From a checkpoint of a small audio embedding model: log mel input, 26041 training examples.
Rows from block 6, named by matrix and row number. Each number is 128 + 32 x the weight over its row's rms, rounded and kept within 0 to 255. All counts start at 0. Numbers have three digits each.
# c10: first pointwise conv (model.blocks.6.c1.0.weight, 256x256x1), inputs 0-63
c10.57:157062116177092199120191091102130088098112132049109176110132092052152132124103120039158139107089143097138090119045104088142108165068087118082082114077117076097077081109131142126143138138133118
c10.58:130083130167074255130129121119084113063117137069099189125133122065149090134101138049154142074089112098132123113124139104123101169106094099118078097079130090110099106104111136129137116163138105
c10.59:134155117075141060134106090169109125150131131065142111084137088142132112154127106156135146133174099196135031143122097111167139109132129154050106132145125129164114104200107158117150141125144179
c10.60:122145188155145136150114149091119147126122101135134170099097158166068122161190198102122152063135133120117134081155050128159137153173162170130088131164099167139128101183089114148129136104092132
c10.61:117078104150129228119135110089104098075087117090087171134152088056138105135096106056176145135106115094151079122112139105149117184097088085084071102097113093102079122104146137126147123172135079
c10.62:148169126082142060140106094179102130137125140070139117096126093129125113162127110149140137124168110188142026143113089105161140114135118150047112131132134126168110117199100159130155131131132175
c10.63:130158118080149058122105080161108129148136139075140103085120098141136118163121112161145138115172101193145038150110095099167135105126131152056110131128132125157100109200102148113147139125136175
c10.64:134099117145098183136153118076177129125163111154146117124108152126144129074078123129122121184118165129112091152121160168086153130132116080138164140076131168116115133071142089113115100095068105
c10.65:111110140127104092107142122070109127102094102118140124098114090128040071069150130124091103148106147083078112076146104091069108100117132096125107109111091142125112124095064049111088135039061116
c10.66:079139185129124124106154128154148126165166133077123116120142121133138171223129153109137134064129093158123087167117115101150184045102103123126081143137088089117133096188143161124111172146141200
c10.67:115137175124131080109165126163153116156133136072126105105144123128149146199124098112120128087144088137125068160130092093149187029124115112130100141137111108102148095182139166131119169144140179
c10.68:150139101102075120141096072142167058156131063133116130164104099126114138116063101093092107140089106077143122124123154169103136138127092078154117069087140128150054089098100098087124159132147074
c10.69:137096150126088255118115128068117120096126118058093211165149078054145134121098134052186125107083118114149104116118169150139122170093083123088072091114117073109113108104115151148138172159134132
c10.70:084149192129126096138151128154127128178148122092119099118144127142130162234151162087136132076133096143119087152142087109153184065117096106135076146157099102107144100183146166125108144148127198
c10.71:117127165106123101099170133179154124136117147022142133125133100083119126174098096096100111090109103157096042125118086078142188048116127126109069137137103079092142138149128162146103179151159164
c10.72:087138207135152141134136162129109150174165116105122156111141167154132154208182247131178180083139099187139107135134110142163147106110114170118083153170126120126144086189152138135115130141109164
c10.73:156118137170101159171139094078173136127192110140098096095073130127133155105057141084109095211117171100161101112142126144121125095129099061139124141073162150124128129162181120140113063161101134
c10.74:155128127167081152166144083103190146116151121120104058118101149132117144104056146108130071218133183128145102110140124148130123115096081072117144143092194130128105161183168120138108091158094146
c10.75:105129160113153097117168122183163141145127136048110124099134103110132133185120108080124134056131101169112033149118080067163204045109119136097097138127094081119146116178142177133103163152148184
c10.76:115149091022073049104096064127094111152131102116135054116107116136100148132104109131136128152104120146105107109113160160151120104155135140125132102103114103129108111154124097079116141097117112
c10.77:151115173132143135163087152080106125105139113136110149128081151139068148134145230126162130075118127095120149068165085161171131109150158154179073144161122162113149124104098098169119079119077095
c10.78:129145191156163158177129166091096124143156106134120166131113167179106156186173250119186171029137126116123160107158099147146125143141160175147077134150137152136121092143097121156153105137107083
c10.79:102119169130132091102169115168138117158132128046128122113135127116147142197115097079121116062126065136107065139148097073142178047100123133129102143133113103091144110156152173138121188147150177
c10.80:178120187150145140174140180068146135133109128129152206118129131160103135137173197108167146078113155122114113080152045134158122163158163162151084151142106147151152127136094105137139176086096111
c10.81:079156210133163142133133170123105138168162115098112162117133173168122153211175255133180177081134105182116096144136103149144163099117119146125076149162119118138133095177148136140118128142112154
c10.82:101114166121131116122161111187167131168142122084115136100134131120148166200135119058109127076119085138098060134133105065132214053098120112106099151128095115122111089159145162134121161133108182
c10.83:088115130065038154049119119092110127144108087101111121121124126078137114134036133072138118151151178095129122104109143113105106123112133074144116060087109132123062116136151134061134141143140147
c10.84:106168102113067185045133087116115109175134099122103136129111096083133132120070052100117149136124087138126132108113117142127081157053110101122138055102138136120089108098149120055133123167129107
c10.85:117154198153164162175122159097095117139158101140111187137125167165111146188175235125177184054132119134131149115153104149148135139151144187135082134154135141141120101148099122150148104148121096
c10.86:165131148129149175184120161098150121079166151154125125141094149157119146139156217152154118094141141087109147094136129207145119098117167157196095149137117155087151149098062109171134138106084070
c10.87:094132169133118091117164125166158115173125119055122121116153121104136141196109100088129120078138088150099058133131103065142192039116117137102097124133111087096147115162145185137107191157169179
c10.88:106129160126129096117159131167149134161119140059126117101130125140126153190131128105127120043151115181135065159120108081150195054110144120133112149114089076111142100194147173128112167144144190
c10.89:135137159152104139132139095082140144141108120122134096105126126118096101092081115092110099206107161105134124099142151091093141066120069071093191113093182090120092129115141110133126142160125143
c10.90:147112142152124084100137137068136127111087139056154144126138085039113073102118093142085121156109162130121077105119120109127117149151103139063119112116125074143101131119046126113117175133128135
c10.91:156147161150094164151155130046191112115167118148156089060092126165072150096117134105102080145148158102135120126144149124105156080164131096118183131088151139119111127162144102153106120126095169
c10.92:102133214124150126125147161150114131168158128087109162130135157152141159228160225113167171055135096183129108136124089164142175121097102145121084153149124097121145082181148144116114150141115164
c10.93:152135164123154164179120162116106109108178153152120151143104160168114166153153222136168143081144120086104167096136135195149135100128171188171084148141117154101158127088070110160128153096093085
c10.94:107124131137122142143137146070104141092090041098099133120126125133067108130135172109111124106110163105068132070137122117120114123115144117148055128117114137091116116141111028134029137079071098
c10.95:158093158139104070115139108073132107138072156093140126100101097054095098092116094100074137170110149127125065079104074072133125133125091092047090113106118084129109117117065099109142193095137125
c10.96:168141138140107149154128056123124138149167115131071105142115137101136139157110151074103082196063156059147116087114092176167102119119089118128082097075157132122071108124126127134140141142128101
c10.97:095097139129104211091087136070087140119115084118067219160165072055106093127098144091172119156086119123138153114053138132128110166117080097088095077128145074077091142120118154142130142167150136
c10.98:115151177145172168181103151100095124138154108152105171130106156179113146184175244120183176040147107140132156123168110150145127131157148187149070133147137146143120098137087123151147093138113094
c10.99:088116139126132192099055145137072126092153090099078212125096136100147106148131217101166140156079130121143115106107138124135122131128127122106069083081137099110127121115095159150140088142127113
c10.100:097131160105120096106175138162151131171114113041120133129142129106133138196098080083106108098116088134093066113148113075121176051116127123115095133150118090088138112161144166158103194147158182
c10.101:146116152148121105119172133089137114125083151050139135109137091066122097103113097112078140151101164111114062076108111087119122131148104136047118115111132053123100117101068151113142166129132138
c10.102:121140190136162157184105163092103113136153103139106166132117162178128149187165253122182169052129120129124142112168101160151126128141145179145080133147128155143116094140107122163150093134115091
c10.103:149133138136108091104177125098137128117091143057147140118146089036142071099117099097065095148107156124098055092084118102115122088135111097069119126117156061123100144101060133115142185129141134
c10.104:109129159146115131163115108102109149112150082124052067137155154137143134159117185073127089130162142098107117108094091135105112095133082112106116096053139137065072116119129130130092090125103134
c10.105:091131162115140103102159126190173143144124142037119132117141115112126131196131101078121129073139103152122063133129090078160208017110129111122100142126081098123137137179151161138111179151154180
c10.106:152122151136110090118166143079127131101072127056134138132144073065120080117127109132074117140100176132088091105101145096129122143134110136060124106098104076132097153123059120108125181126115138
c10.107:120092145127109119116139133081099122085066091138130127061084122133033059069160126086098124145136146089084124077138097074086115102111157104119113114117076144107132127119080050101093135050063113
c10.108:118152183139161173173106151084094105126161112146113149133115156160112153181182223139172167044151126114105162111157099161160126133148151186148085125149129147126136117129064113152139125126120072
c10.109:092135163113119082116158126180157124157123143051122123129152108106122136172114099099114130091127094145118080134127078066136195071106114122114080137133112086106155129176135174144116177155159187
c10.110:106152193143167164179109161108096118142155107135103163133110155172125140177191238126188180054141122139118153115147101157142137132141134185146090145154145140151119107155104136144148090141121100
c10.111:115150123063127039131129102171112135122085129045136068089126095143126119179123109147134125109169097164119059141117122107166144072118139138109130117144103105129117129229120131103100134112130170
c10.112:149122141131099104111172113080124124135070117064133129090120095065127094108087109101074112147117150121103053090095104106103138101130107098046125103104159059122107117112081126120119151138137118
c10.113:103149210134164130123121159128120154159150112099123156114133161157132150221175244126172170060133094188128105137129093140141171127106119153132081150163122108129144087177143143130119124124124166
c10.114:147133149158112152134155110073159129149108096108134093092105138094097128098075122102106095192127157131122092111133153088116146083120076090058151126100174083113098131150120102125108160108124116
c10.115:158105194151120086105159147073122132149075106122180116061146132112101099122148157124119133166112155092084108079143050065106150037126120120104075133136121106107139143126068093122106163049130153
c10.116:148126116167106160144133130117161126119121123144120105087087168167114127107079129102091115211116138095141158113163190132122164102140104058140194109108175113124141148101151122182126071132106111
c10.117:101104182141123100124158117147139108157128124056096122127144118117130156217128128071124109072129069136109091141131090087127178047102123129130078133153128090098141083157153163133112170147141180
c10.118:113133129080129066113151114173130128134094128045149079084127086133106123188111099108109136072166084158110053152093107075171175061107129125104125135142113096142131102224110141106114141130143173
c10.119:085151148099134017162136128113074140138123076106148084088113114155079131116094134143082109135134137177093076143082085109174153039110108152062121131154136074122106144185069096104106111076097192
c10.120:120142194144161173172111153082098123156168102145108184137113170175109155187161241122183162051129126137122142110170104160149137128148151184149074129156145154141129104156088123162147094135116096
c10.121:074124126148135224118084159092070155097153079103081224151133143106130104128132221096160140101084109107124114104093158169106119098119115118073076079090149123091094099100102151163125100153087152
c10.122:121134211145180164164142170103090128147160115124132186127119181168134155213189234133199179042145119145117127118159112143165127112136138185136081139154134137129133101152108128157142106132113104
c10.123:131148198156161163180125159103096111139158098132109178133120153169116146182185241109178171043137122135123146108155104150151124144141151182134076136155134136156119100152100118152145100128111104
c10.124:109122166118138081111149114175167127173125143045132113114147103108141153188105092115137117063159109172118052148114087074156182052106114131099084150114102084121146123177128174127124166145162189
c10.125:137133153083107109162199139178112151123093140015157118117136088110141124175113119073074134081139105152111077110108087072189189047084157129119100148141133091116154139203137130106110127151134159
c10.126:157131126131112126120180125079129114113087140040146149127117090054129102101095098118071100163090156116122063087098130101138123125140107101070120103106133068126100150099064126106115170129132114
c10.127:136096109126087230114124126118117081148125121077063178130153089060152109128102113038148099130089105124159115130124131097151119154123080110103059087125087085132099092133122148135137141137153099
c10.128:103151189160161154170125167123103114137165106136117165130118160173129136177194236121179190056131124155122164113150100153146128151150149193127087129151130156147117107164097133153142100141114092
c10.129:115177124048082073085121086101141128149123109119156066117128163130108130098062095129112104132109165184109110107084133107117111100087117073107141114098147135125075125132112105052094155139144142
c10.130:104121144124152071107151115172148143149114140061136104097139103100127142175125097116125140066168091186122037141088105086165186071117121119107098157139104080127165123196138164117110149137140186
c10.131:094129173135161110123145138146120131177145120092134138125124158135136163223159196135175166046144096184140094143124103147156167118100109145143085153170115103137155094204132151127109150138127176
c10.132:093134170113146078103146129160141118167129137069124095118131119127128158202129110117135126074140090173121064148141089097140178054103116114148091152125109100116152107207141161138121158132140190
c10.133:123171153069126018147119049157131120128102101070151068091124101151117113118117116140151122118160124143106024136115110120162138023120110127061098105120120113137081097165112136104127136113120156
c10.134:072131181144167143136137166121098138158146116100160161100142162164145151227179219149204166087158112187135111138141123154178126089114139167136072145152104129122130073200138138137118126149122143
c10.135:164110158134122083143136112085141121114098109094158119077098079107057118104126143117097081146140163114109087097152076101089118161118083148104095122131090118125130120112047074148123144056107133
c10.136:103153188150164158186112169093093113133155122142118169127102172180126154180175236123185178069126128154120170123153122183152130121153142184163081136155146155142138114142102130152152072137104088
c10.137:109165181162166150179117150105107123141155115135128177125102159183112147173188241122181174049144123150121154115163103152151118150155150196151082135160137145152130088161096127156156095129108093
c10.138:165189133025132031140102079169099103117106118051134079115135134140110110161104109128102118158167126162128088143133122129164114093132136157080100105102141115151101161170054142090143143128138153
c10.139:102143133122144078111128097158151141140126125075111101085120101123125118161129099116144101067150056164109013142109088073150177070090123124086121143140096112129158088195140143132104150119128187
c10.140:025130107110139129095136173156120155155124109113130083116178124070139165129151088065119140161166124133099119153039102130162189106096084155090136174134101101107101123189128122169094146106106159
c10.141:141170126084074109146156070157145053116167100152144072133105090139175139094064097095101094127105145127107098131122151180110107103107135118155145072041131178143053093097130113087142143098126135
c10.142:090128167139142091097153130164141133161149131066122115134144120129129160205150141129145119048150116166121061147111113097135188044096112116138088130120097065113148109186144177123120169128143185
c10.143:124138188148168164188136157110121103123162137157126161135122159180136166185180220148192168056154133143125160129145124180142125125136154192169084126161152162133140103115098119149163117134129082
c10.144:093064111166101232090137195149108133081088173075125190142170098004128125112119106054163159140131104118104134128081084139144165167070122119117094134146112058072098099159157148146133118153128147
c10.145:099127132110132067109124088123045087136111076111114144070090105147122084092137122139073097137103121089077120101132109146147076068163144140110150075124083111102071115140096106060099063064097154
c10.146:103128154126123088106157128174150140160116133045121113128150096105143136189117102131127130082157105168110054137113111081150188041105121123115096134132091082122154128183130168132114182140140185
c10.147:080095150147178166141115159065092128129157091099111183104122171119120133167159216159175131107113097126096125099150101158161139076142142172142074152156110118058149134098080096157106108103089102
c10.148:110143137103157079115131104172139150139117123071114099074122096134120108165134111125131113082156069177120035140118102088155167076109127130085115158144091106135142095220131152129106127107125180
c10.149:119150187152162163188120163117090105139160109144110160131109168178122168188177236132178163057132123135137166126151118169148117150155158184151063140154143156142124106141099131144142087121118076
c10.150:111156185156154153174117160102093113123161104139120172129122167182115151179191232131176176059134124158124146132159101152139136131143144176133084142157131150157118098144104135153144089129121083
c10.151:098167204149151128160116148100104122188175102141102162133160163171135146192164237117170202068131124150141140119151095153118147146152122169123085127150150141137121097173128124151139113148121113
c10.152:144114140144109109155139107053125111183070135068127123100118121077115129107092067103086120158096153108141062095156095095134141130126047121092111107102167089107109098099105127141116149135139115
c10.153:136111131157119158146159094090185119120114135131162110077107114059093124076079118111128112227112139117120110091127170098123149121116074092111152141107146116127121130127144115123116146123141138
c10.154:108127109086137042093087100132115137151107115086130102080129113134104104132127100157152124127176106164111027147130108109145142075129120151054134128148106134140105070201103133131107159101108156
c10.155:152136135149109164155176105080165118141075101080145176125111082044132168133093113065105118146094139106124064102093125124141120140114084145095098079084149123135096117082086113118133170137154099
c10.156:087130164112131097122139116169121120172133126076118095101123117129139162216140131117150146067161095171149074155130097097164177074110119112147090164146109102124162090209140169125127148134131184
c10.157:096128134148140216095065134125094089135177114117092219158117127082110097135131203113215132116027131128145191076095169128112130109103121129099121095132161097138135114077161106107131108156129133
c10.158:115131143113151083127145124165149136171142142066128096100130119139132157194129118136145128062174111174147044151126109099159172070103132131121101149139112102140150093215143174135124162141145186
c10.159:076134194122164127138153149141121125170175125104133153122126169164144161230169217140201184057156109188129113128121122158152142091112136171144083140161118126120150074173134125125124123146120127
c10.160:106134213143165164157159160105111125152166117138123177114144174165145156213191236120202185064148111167119140116148117150156130125131150180141084137152127148131120091190123115136136126141119113
c10.161:105153184123112147182130124075123131124153108140120117054088093161026121130159179153130144112142152142102166140143113117121136186154146177156119134142108117101129145127082074172119095079085091
c10.162:090138168111125071113164127169135129159127124045098132127146114104129122176109103078121116113136107146111068121133103061143191049119125112124101138140109083112152120171144168152114171131153182
c10.163:105121159129132085100144136175154147156116141053112113107141093111124131177116102124129124059151101177114052133089095080158202067114118120109110134119090077122147123183142170117107177135136189
c10.164:100090154143081142131125190099092096129134106121126183161133116105165117134134184091164123156109140065111124120097129112122133141137127128117102096163118112058126133125065154147094138154139132
c10.165:090140150059108052113123114119055114137113084109124125040107107149111066091104145128099096104121139139097123105126102109155130029158128145114127091139097106107094119170056109083080071067075149
c10.166:096135168127133087116146123169152126172132136072121094111141099132132162203119116123137126090156108171121071146132123095150181046118116111143102142142110103118162105202139176136126180145134205
c10.167:102172192154146158164127151098089109161159095153106160136163169168141136167175232125167201074135120146138139121151109144125148144156132165120096129146142130145107100167120119146141106139121115
c10.168:093134182122125094123155129157150112168137108080114102128139109123139146211141130124129136053143106169117070148131112089155180070092117114138103150145105091106149089199128157126098175130130190
c10.169:137154166086070065164195078056121084122108117094138094140159104109138139125136137111134107128155112121110078132088140134128144089117097057097132078091153086105075131112111126084102119122114129
c10.170:088139137117159139128097130121123112147112041108157142092074152143069146135161162129118121039103116118084128119129103125145128120095125156118088129148085111065124097150086089123048094057088068
c10.171:075093089160100216073127185132130136082096149100124191145172140033128142132103090031152135140088086077113150117088092106155150163067120088117097144119110115085103125145172140165119162147129142
c10.172:121151206146156165175122156087107107135150106137150171143145167168120162187181228130188185032136118135118141116140111158154113119124154186133080133151154143128131094150086139144143123131125099
c10.173:148139121082104078170118077123140070144145064143141077166149104118097136135101099124079109092118152134106126112128107168119111096087090122110121068037161101095103087084118108103123141133139095
c10.174:151084139157116156145157127065147108130069172042140147132137092036123124129114088094077102135072128087125053081097107112156136146130083135078097099098114054115090118079077148111123160138136126
c10.175:112153178143170155178092160097091107141160104140100166112093163186130169176175236119174168057144129146127177124163107166148141138155156177155075129158140154156123102151100124145138074129116087
c10.176:124126149125138070118160099196154154134114131054148087068142115134124147171130115092115142065158066154130052138085093077152196079099136122108113125147095114143137084192132158089123153126136177
c10.177:126074118154104215108123172101136094098108159037105154187170062041149142120099126024172130124095109105119127124076121118153136193074107113099092123112115078095051139119124153150135193137141136
c10.178:136159193158158158173135158106121114141154117127127175135136158165099148177188223112174178057121129151128130118148075147155120158144141169127075140144132142155122108151087123132132118131119123
c10.179:106134160122131095108145122172141136175122116052119116113142111104130148190119103119130116090152109168128055122123126078156187042119122109125092132136094086118153110183145165128118185135143193
c10.180:117142142136138150078150137198134141152132143092150099066140085134126142206140138122135145080161086165144095148101132107194174074083129149157132144160087103138131091210159141100133159117142168
c10.181:067135184141176149127149149140111146169154119093143160096130177159147148222170229151217169085153108190134101142140108148159134098107130173118082140159110113131142098199148144127120131145125146
c10.182:098124106122160086121085088110064128173159083105113174096074087132130099084136135176118117169086088091078101106077122167137082051166152130109108079093069107098085108078104111093121100093101137
c10.183:091130150127134092108153135162144132178130135043135109105142097111123147193131104129133125075153108175118052140120118079156176053108124113126092134132085071113150102204137167120117187133147186
c10.184:140100138146108148188144119038175124113159116139183090072081124149055133106120163131125095112157157098143152098164126158133153123162142115161140160099092173116129147150132093150110117096085148
c10.185:185152134025062089125145122178132142115088149118133125130144119029155079131055107105108147133113114107164101078098121115155099162128127091107107072112174097163077149079120145053166133158156115
c10.186:078151200123153135130132174152114130160142103079133162096129144157133136212174229147189141053152115197121088148138104132161167104106114148125080144157099094123124102198140145125110145126119175
c10.187:126127133155096148123126095059155150127129126108094087075123134089084110099071145107107095188129162117126114114131143084110151098109066094069169126089161078120101125146148125132105135149104136
c10.188:135105131129109143144118128060149115124086166036129174156119092034115131128122113117097130112046154076139059100097110108146117168118098138059093114098106050127108139067063146104129174143130095
c10.189:126090151117105127141167136099082125108112074113108070122085110136131126115155084091034114142099133097073138093117121117112116060115134096120139104097097153084101120120156052121088133054084131
c10.190:095120156132124096109150120170131124174134138060123115125155121125129141212116109081098107102125120135108089132137108068147183045111120100147102126121121105102135113173151140138117175135145186
c10.191:132143123147104133140131111040175115136141090130142084097094133118087154089088127104103076174096183094155088128111127102137123107104056102068113131080153083135089132123105111077116113112117125
c10.192:109153111084141056116103092167113144135116117059139110087121113130125108153131123145153125105171093183111024139122099100163139081144120139068097147139101122143127103208121138143111127106126172
c10.193:158116150140093154138136083046164138125111120127131080075110116100098126080090123117117108168128166103136093127142129097116148095115049077060160114090158095118087114146124103147136138118101132
c10.194:113146121108148071112098109173117148147116109056120135078124113126112109150118115135150116102186088169094026139126097081154160084137120131080103152149093138142134099202121149127108129114126191
c10.195:131117107143124128109156130106159114133079113056147161121129091058130118102107094126056121150088136119096073108094150128117140135150092116047106107112143072129099145056086142116121158120152113
c10.196:102123121134130214130052144117097112085177115085095226138117126091140160161117185098168126087068117120100123130143134116151102165136113144087102060131129112098069122102112129143100108171123072
c10.197:121144126099139041107114104165110148149112111078134120082124113131112108143119110147131117124171096180116000141108096092152152089136111142050100143143117124139154112195113150127128146112118166
c10.198:105158181153151156184105140101118119150170087140115174136116160184104151176185238119170175063131122140126151106170088154158128139155147177146078114162125149146123098172096117146141084131118084
c10.199:134129114126091159126059112131125057095072130142131160167106079099107083089096137156178074125064153085179182150158146138127059174089107087180127068120153101134117121075163094068117124155109111
c10.200:110160179145173160160117156106116119132169105130124179134124173185115133173201229126186176046136120166118146117153102140145124149131156193125079142156135139140122092154092124151153097128108095
c10.201:040112136108110150104116077110071036170163109098173154073096143132120114130149129169113141162079151131103104125119142132142124093122119153109144081084084088073120112103089094093130129102067108
c10.202:133145141119083189133120106142136055123155114156126110129141100155120102127127113130162089129126166099089178084098151180130114120099121137139153078086152129050102138104117098107108155130080094
c10.203:104140111089151066115113096163117151134121114045130115084125117142116121155126119123152117094176087182103018146119100095161145089129122137064100152141096117143126099201120143135104130115125172
c10.204:111162163153162152182108156110108122129164105144128172130110159179106140171177245131175177064135105145118148120156106158147131144153157176150089131160120159147117095152095122150150082123106085
c10.205:111130143141120165125111159093065136119144112106100206194163072064148145148076218084147117116091114095109139110146153145125124164145092093119087098115166105085128118105117146171117158196125120
c10.206:116152141052143026125128087131080120132099105067131081086128097151109094135117117155137118158169144176080036119111113124150134060157127150053108119140125112135102123183092123117103138098101166
c10.207:106157179157165161169122157106115115129170104140132176125122161175121139184188225114178181046132118153125150109158096156144128135138152181135088129160134143143118100158094122144147085135112094
c10.208:109151168151158142185101154111101113156156093151119175126110170182107161161176240117163163066127123134127159129161095163146125164168150179139073138164122163155132090144088130149149089118129081
c10.209:095145134106142068111119111152099144147109106070109123084126109121119106158111106129129104067168089179104001138110108087160162057149116124061092138125106127135160114203115152131098149127120168
c10.210:139134101120065180127155065138174061113125144141163116093108081122157119094123119154139095122099167115137132144110172153125088129079154132199162069101095142103124069058132096054112074136127128
c10.211:104146124102147073113123118174124154147121114074123127081117117129120117157126110135130114097180077173104020138119100090142163076127116135069104159141093130144152101211125142143106127120122178
c10.212:108132117093143068110118105178129146151112116063126108075117111133131123162127112133138114094172093186104034146114115088146150085129118147069098157138098125144137112219119149140113142127130176
c10.213:145129144149098166120167099088140124136080127111161133103153133040104105107081106112086120200123176112128110087117108085124133113121101101060130098109164085120093126109086116138130187121142144
c10.214:112144119083147072118114094174118146140115111064127100077121108131128113158121121134141126107177095181108032147121105089157146086127132134072104149148100118144123108205110137115106128103123163
c10.215:094144128089153052123119090162110138148116092068141108080133099146121110144130117146139114106162100167097026139113103101149135075120120141062106150151097118130111104221118126137101139090114156
c10.216:181182131088135078137157068185093090129120108129129100104114147142115136150165113196115141242095141146134094137123172165135103113177139149065141069109153131158098152126076114110144138103128120
c10.217:119128090089058178122124082140122102123084096122131131130114103118124118141095067078118096081109125130111104100159148115114099126096115112150118038085115131109064092089113154097123128141135121
c10.218:150118162144118106127176144086122132119079141068145137121149105078114087092106114126061124151125165137097085106109111078113138118148104110041139114112121090123093149114064131141117173122127149
c10.219:105147115093149063112104111167121148142105106061133128084116115135126118158116113129153125119177106172099025139122104090156149093127119149068099148149109131141138107214120137146105133108112166
c10.220:102141115113149086121122110165121145153110104089117116092123104123128130153120110136130103075160081173091021143127110086153164094145119120096099156145093144125146094206133140132092141115122169
c10.221:105086126168098255099084149084103133106136125062110209183169111050122136124121145094187163120103124116110137126092139115138110197071094118062113089135108056103096121120120138132126128148150113
c10.222:103156117103138058101121104169122140135124116050124116075120103137125107162126122136136119090169097176102026138116104104152142080124107140072110150150098112130121098214116137134105136101120178
c10.223:127164183157166144181124161099129127133164099124136190136137157169092138152178241134151164054130135153118141121153075150146116171162133189113082130159127124165117103159096124144146091120114111
c10.224:121173185170144144185119141097122128141166099136113166125107154187099149166167237110159173067144127145135145107171089148159137146161145186142073112164120148151120097164102110140144104129098105
c10.225:108173170176174152165105157117128129133176110150150202146132153173106148141181255152153171048114120160120140115159090153134120179181146185119080125164113123171119106125090119147142115126108097
c10.226:109164181161154149181113144113106119145170102145122171122117159177112151163190241108167173064136126137128148123172093150153133146165155186139077115154131155157120086169102111162152075125111090
c10.227:117154134049140027129127080137095112133102079064132060091133102144102110141111106149122114132166143164091041122091119126153127060149118150066102106141117101125080126175081117099099143096109163
c10.228:111155177153159144184105151110112119147161098134116173122112154173116162170171249108168168065140116145125154109167093161149129142152160178157072131157125153154129095160087121145144080123107088
c10.229:110153121075146037137114090145114135145107108076135103087129100153123098131121111143137118112177114192105014140106093098155141075137108147061101126145123129141105098201115128139104136098092171
c10.230:101140182116164110137128147136125136176147112098139158123135159148144153217167213147201143024150108176132101132139124142159150112120130170126077163177120107116153107206125147141116129139129135
c10.231:121139206132156152133141155116082120120152126144152158118100185150090165218158243143198169152147119130122146122137136138163102112124139167139095124164148149116119133113101127144119114131147145
c10.232:170097149137129099151136146063176126131097129101167152095067103145087159072156127131097126137068148076096049052139046129090126150129109129102088115101113137161095113087086095121129157036097115
c10.233:083159126127142176109073157143120134113157076083121205133097132085148141127124210101191124080081145113150111101100173115104148146135136147053114111095123095104109150097122141144106083172124130
c10.234:156096165131129118179166116061174131147104087097113127121089102154120156126168144098083121137097136073083078065155072101141139172134109126089090116142080134102115127124078108135109168074095136
c10.235:100150188142173155160121152103096115143159112129120179126122165169118143189188225117195167065146108125113156103168110158146128138139153190136076131146129154143120088153093126150135088129117090
c10.236:129085095153118242114081155136119080104095135065102222134147118052143122131116141034175130128098107072115139124114163123123111187092139115094108097129090095108094106099150162130149113183113083
c10.237:152155106156148155162072084068141114132130062135077131176082151107112163141083127056152062125072153113175124137141113143134143121119068067104093096044177137139092140063153109131128108151138071
c10.238:138144195163143133181122160070151146135127107123140188148142124160106131146183198117129176079107141138112115082156044126151117199179143167095080127158098144145114110149072119139130145106115151
c10.239:102140193155165170176116153100097123133161118144127168123113172185128143191185225117181176058143125150117153120151098151143136116137151184146084130155137143137123096152100119147150091143100087
c10.240:090124124104079107079153112107131100119128142084142115145146093054114153070092099092118148153134108100116116138075134114116111174078084067097134091095130104108020132080160137077129143104108126
c10.241:144117151144106100148147125053135158126086118092140115089126096126083110096114103109076097139102172125118079114154102083118159109147096105045161125112138093122107141139100111130119149090113130
c10.242:150096142155116144139167137093144086103066145057107160141156096059129121099110104098067125140082156102133069092103101103127108160137099132100073103095124076109093140083071153108126181124143123
c10.243:144160190161143145189112146090131114151155103135126166127112136161094144167164254105157171056122130109130131093150088151156129152157159178119068118150127139138122093165074115150133116127103097
c10.244:103143136080138034113131092147116135144113105051129101095139098136103105151121108134147116098185109172100013120098106094157154075121112137075110137144108115133120093202113119126106151101114164
c10.245:108140117102140052120101103173103150145121113049132126087118110121114118161117111128141123098175099180117026146128100080154149082125123139061105146143110114133143107208122153134118126126124172
c10.246:119114056075079180084084106132115106142097100110120175162105097099122133134114099063134117062072107115138086086105177129139121120113118141112062079118099120099042078082138127092116181158137082
c10.247:092083104113120185116124096128131034129153138114105169087098105100130110083132082142150071159065135084098099090103167142134117128061102117139128112091091093070129093091147118103145082155104068
c10.248:093138163124165133130122170155107126165149115097148152102129169152126149222180233143204151078155111188119097134134129151154141105121140175121063141157121125132140093190133131145118118128111137
c10.249:119167184170167148173111164095115130145159093130128182136122156178111149169184245126167177060124125146121145119148080151138120168161149175127079123166134132141121112161095131155146096134103106
c10.250:132123107166118164148125116072165123113080101121129120090132122123124114075095112122098098172137185114140160161182173078115172146172114078082167134102160136110118148096120085171094151091106112
c10.251:128175121093130108113076048123129072113134099141149116081098120190097084077153129186137134171105149164111096139125120159082068095141147163110170084131145128125085100097067097120121139096080112
c10.252:105169168146160163171103149106098110130162098153114167133097165173117155169167251113161163057135120138126161129159103164144140132153155166148072129160129152142134100130086119160134079116123074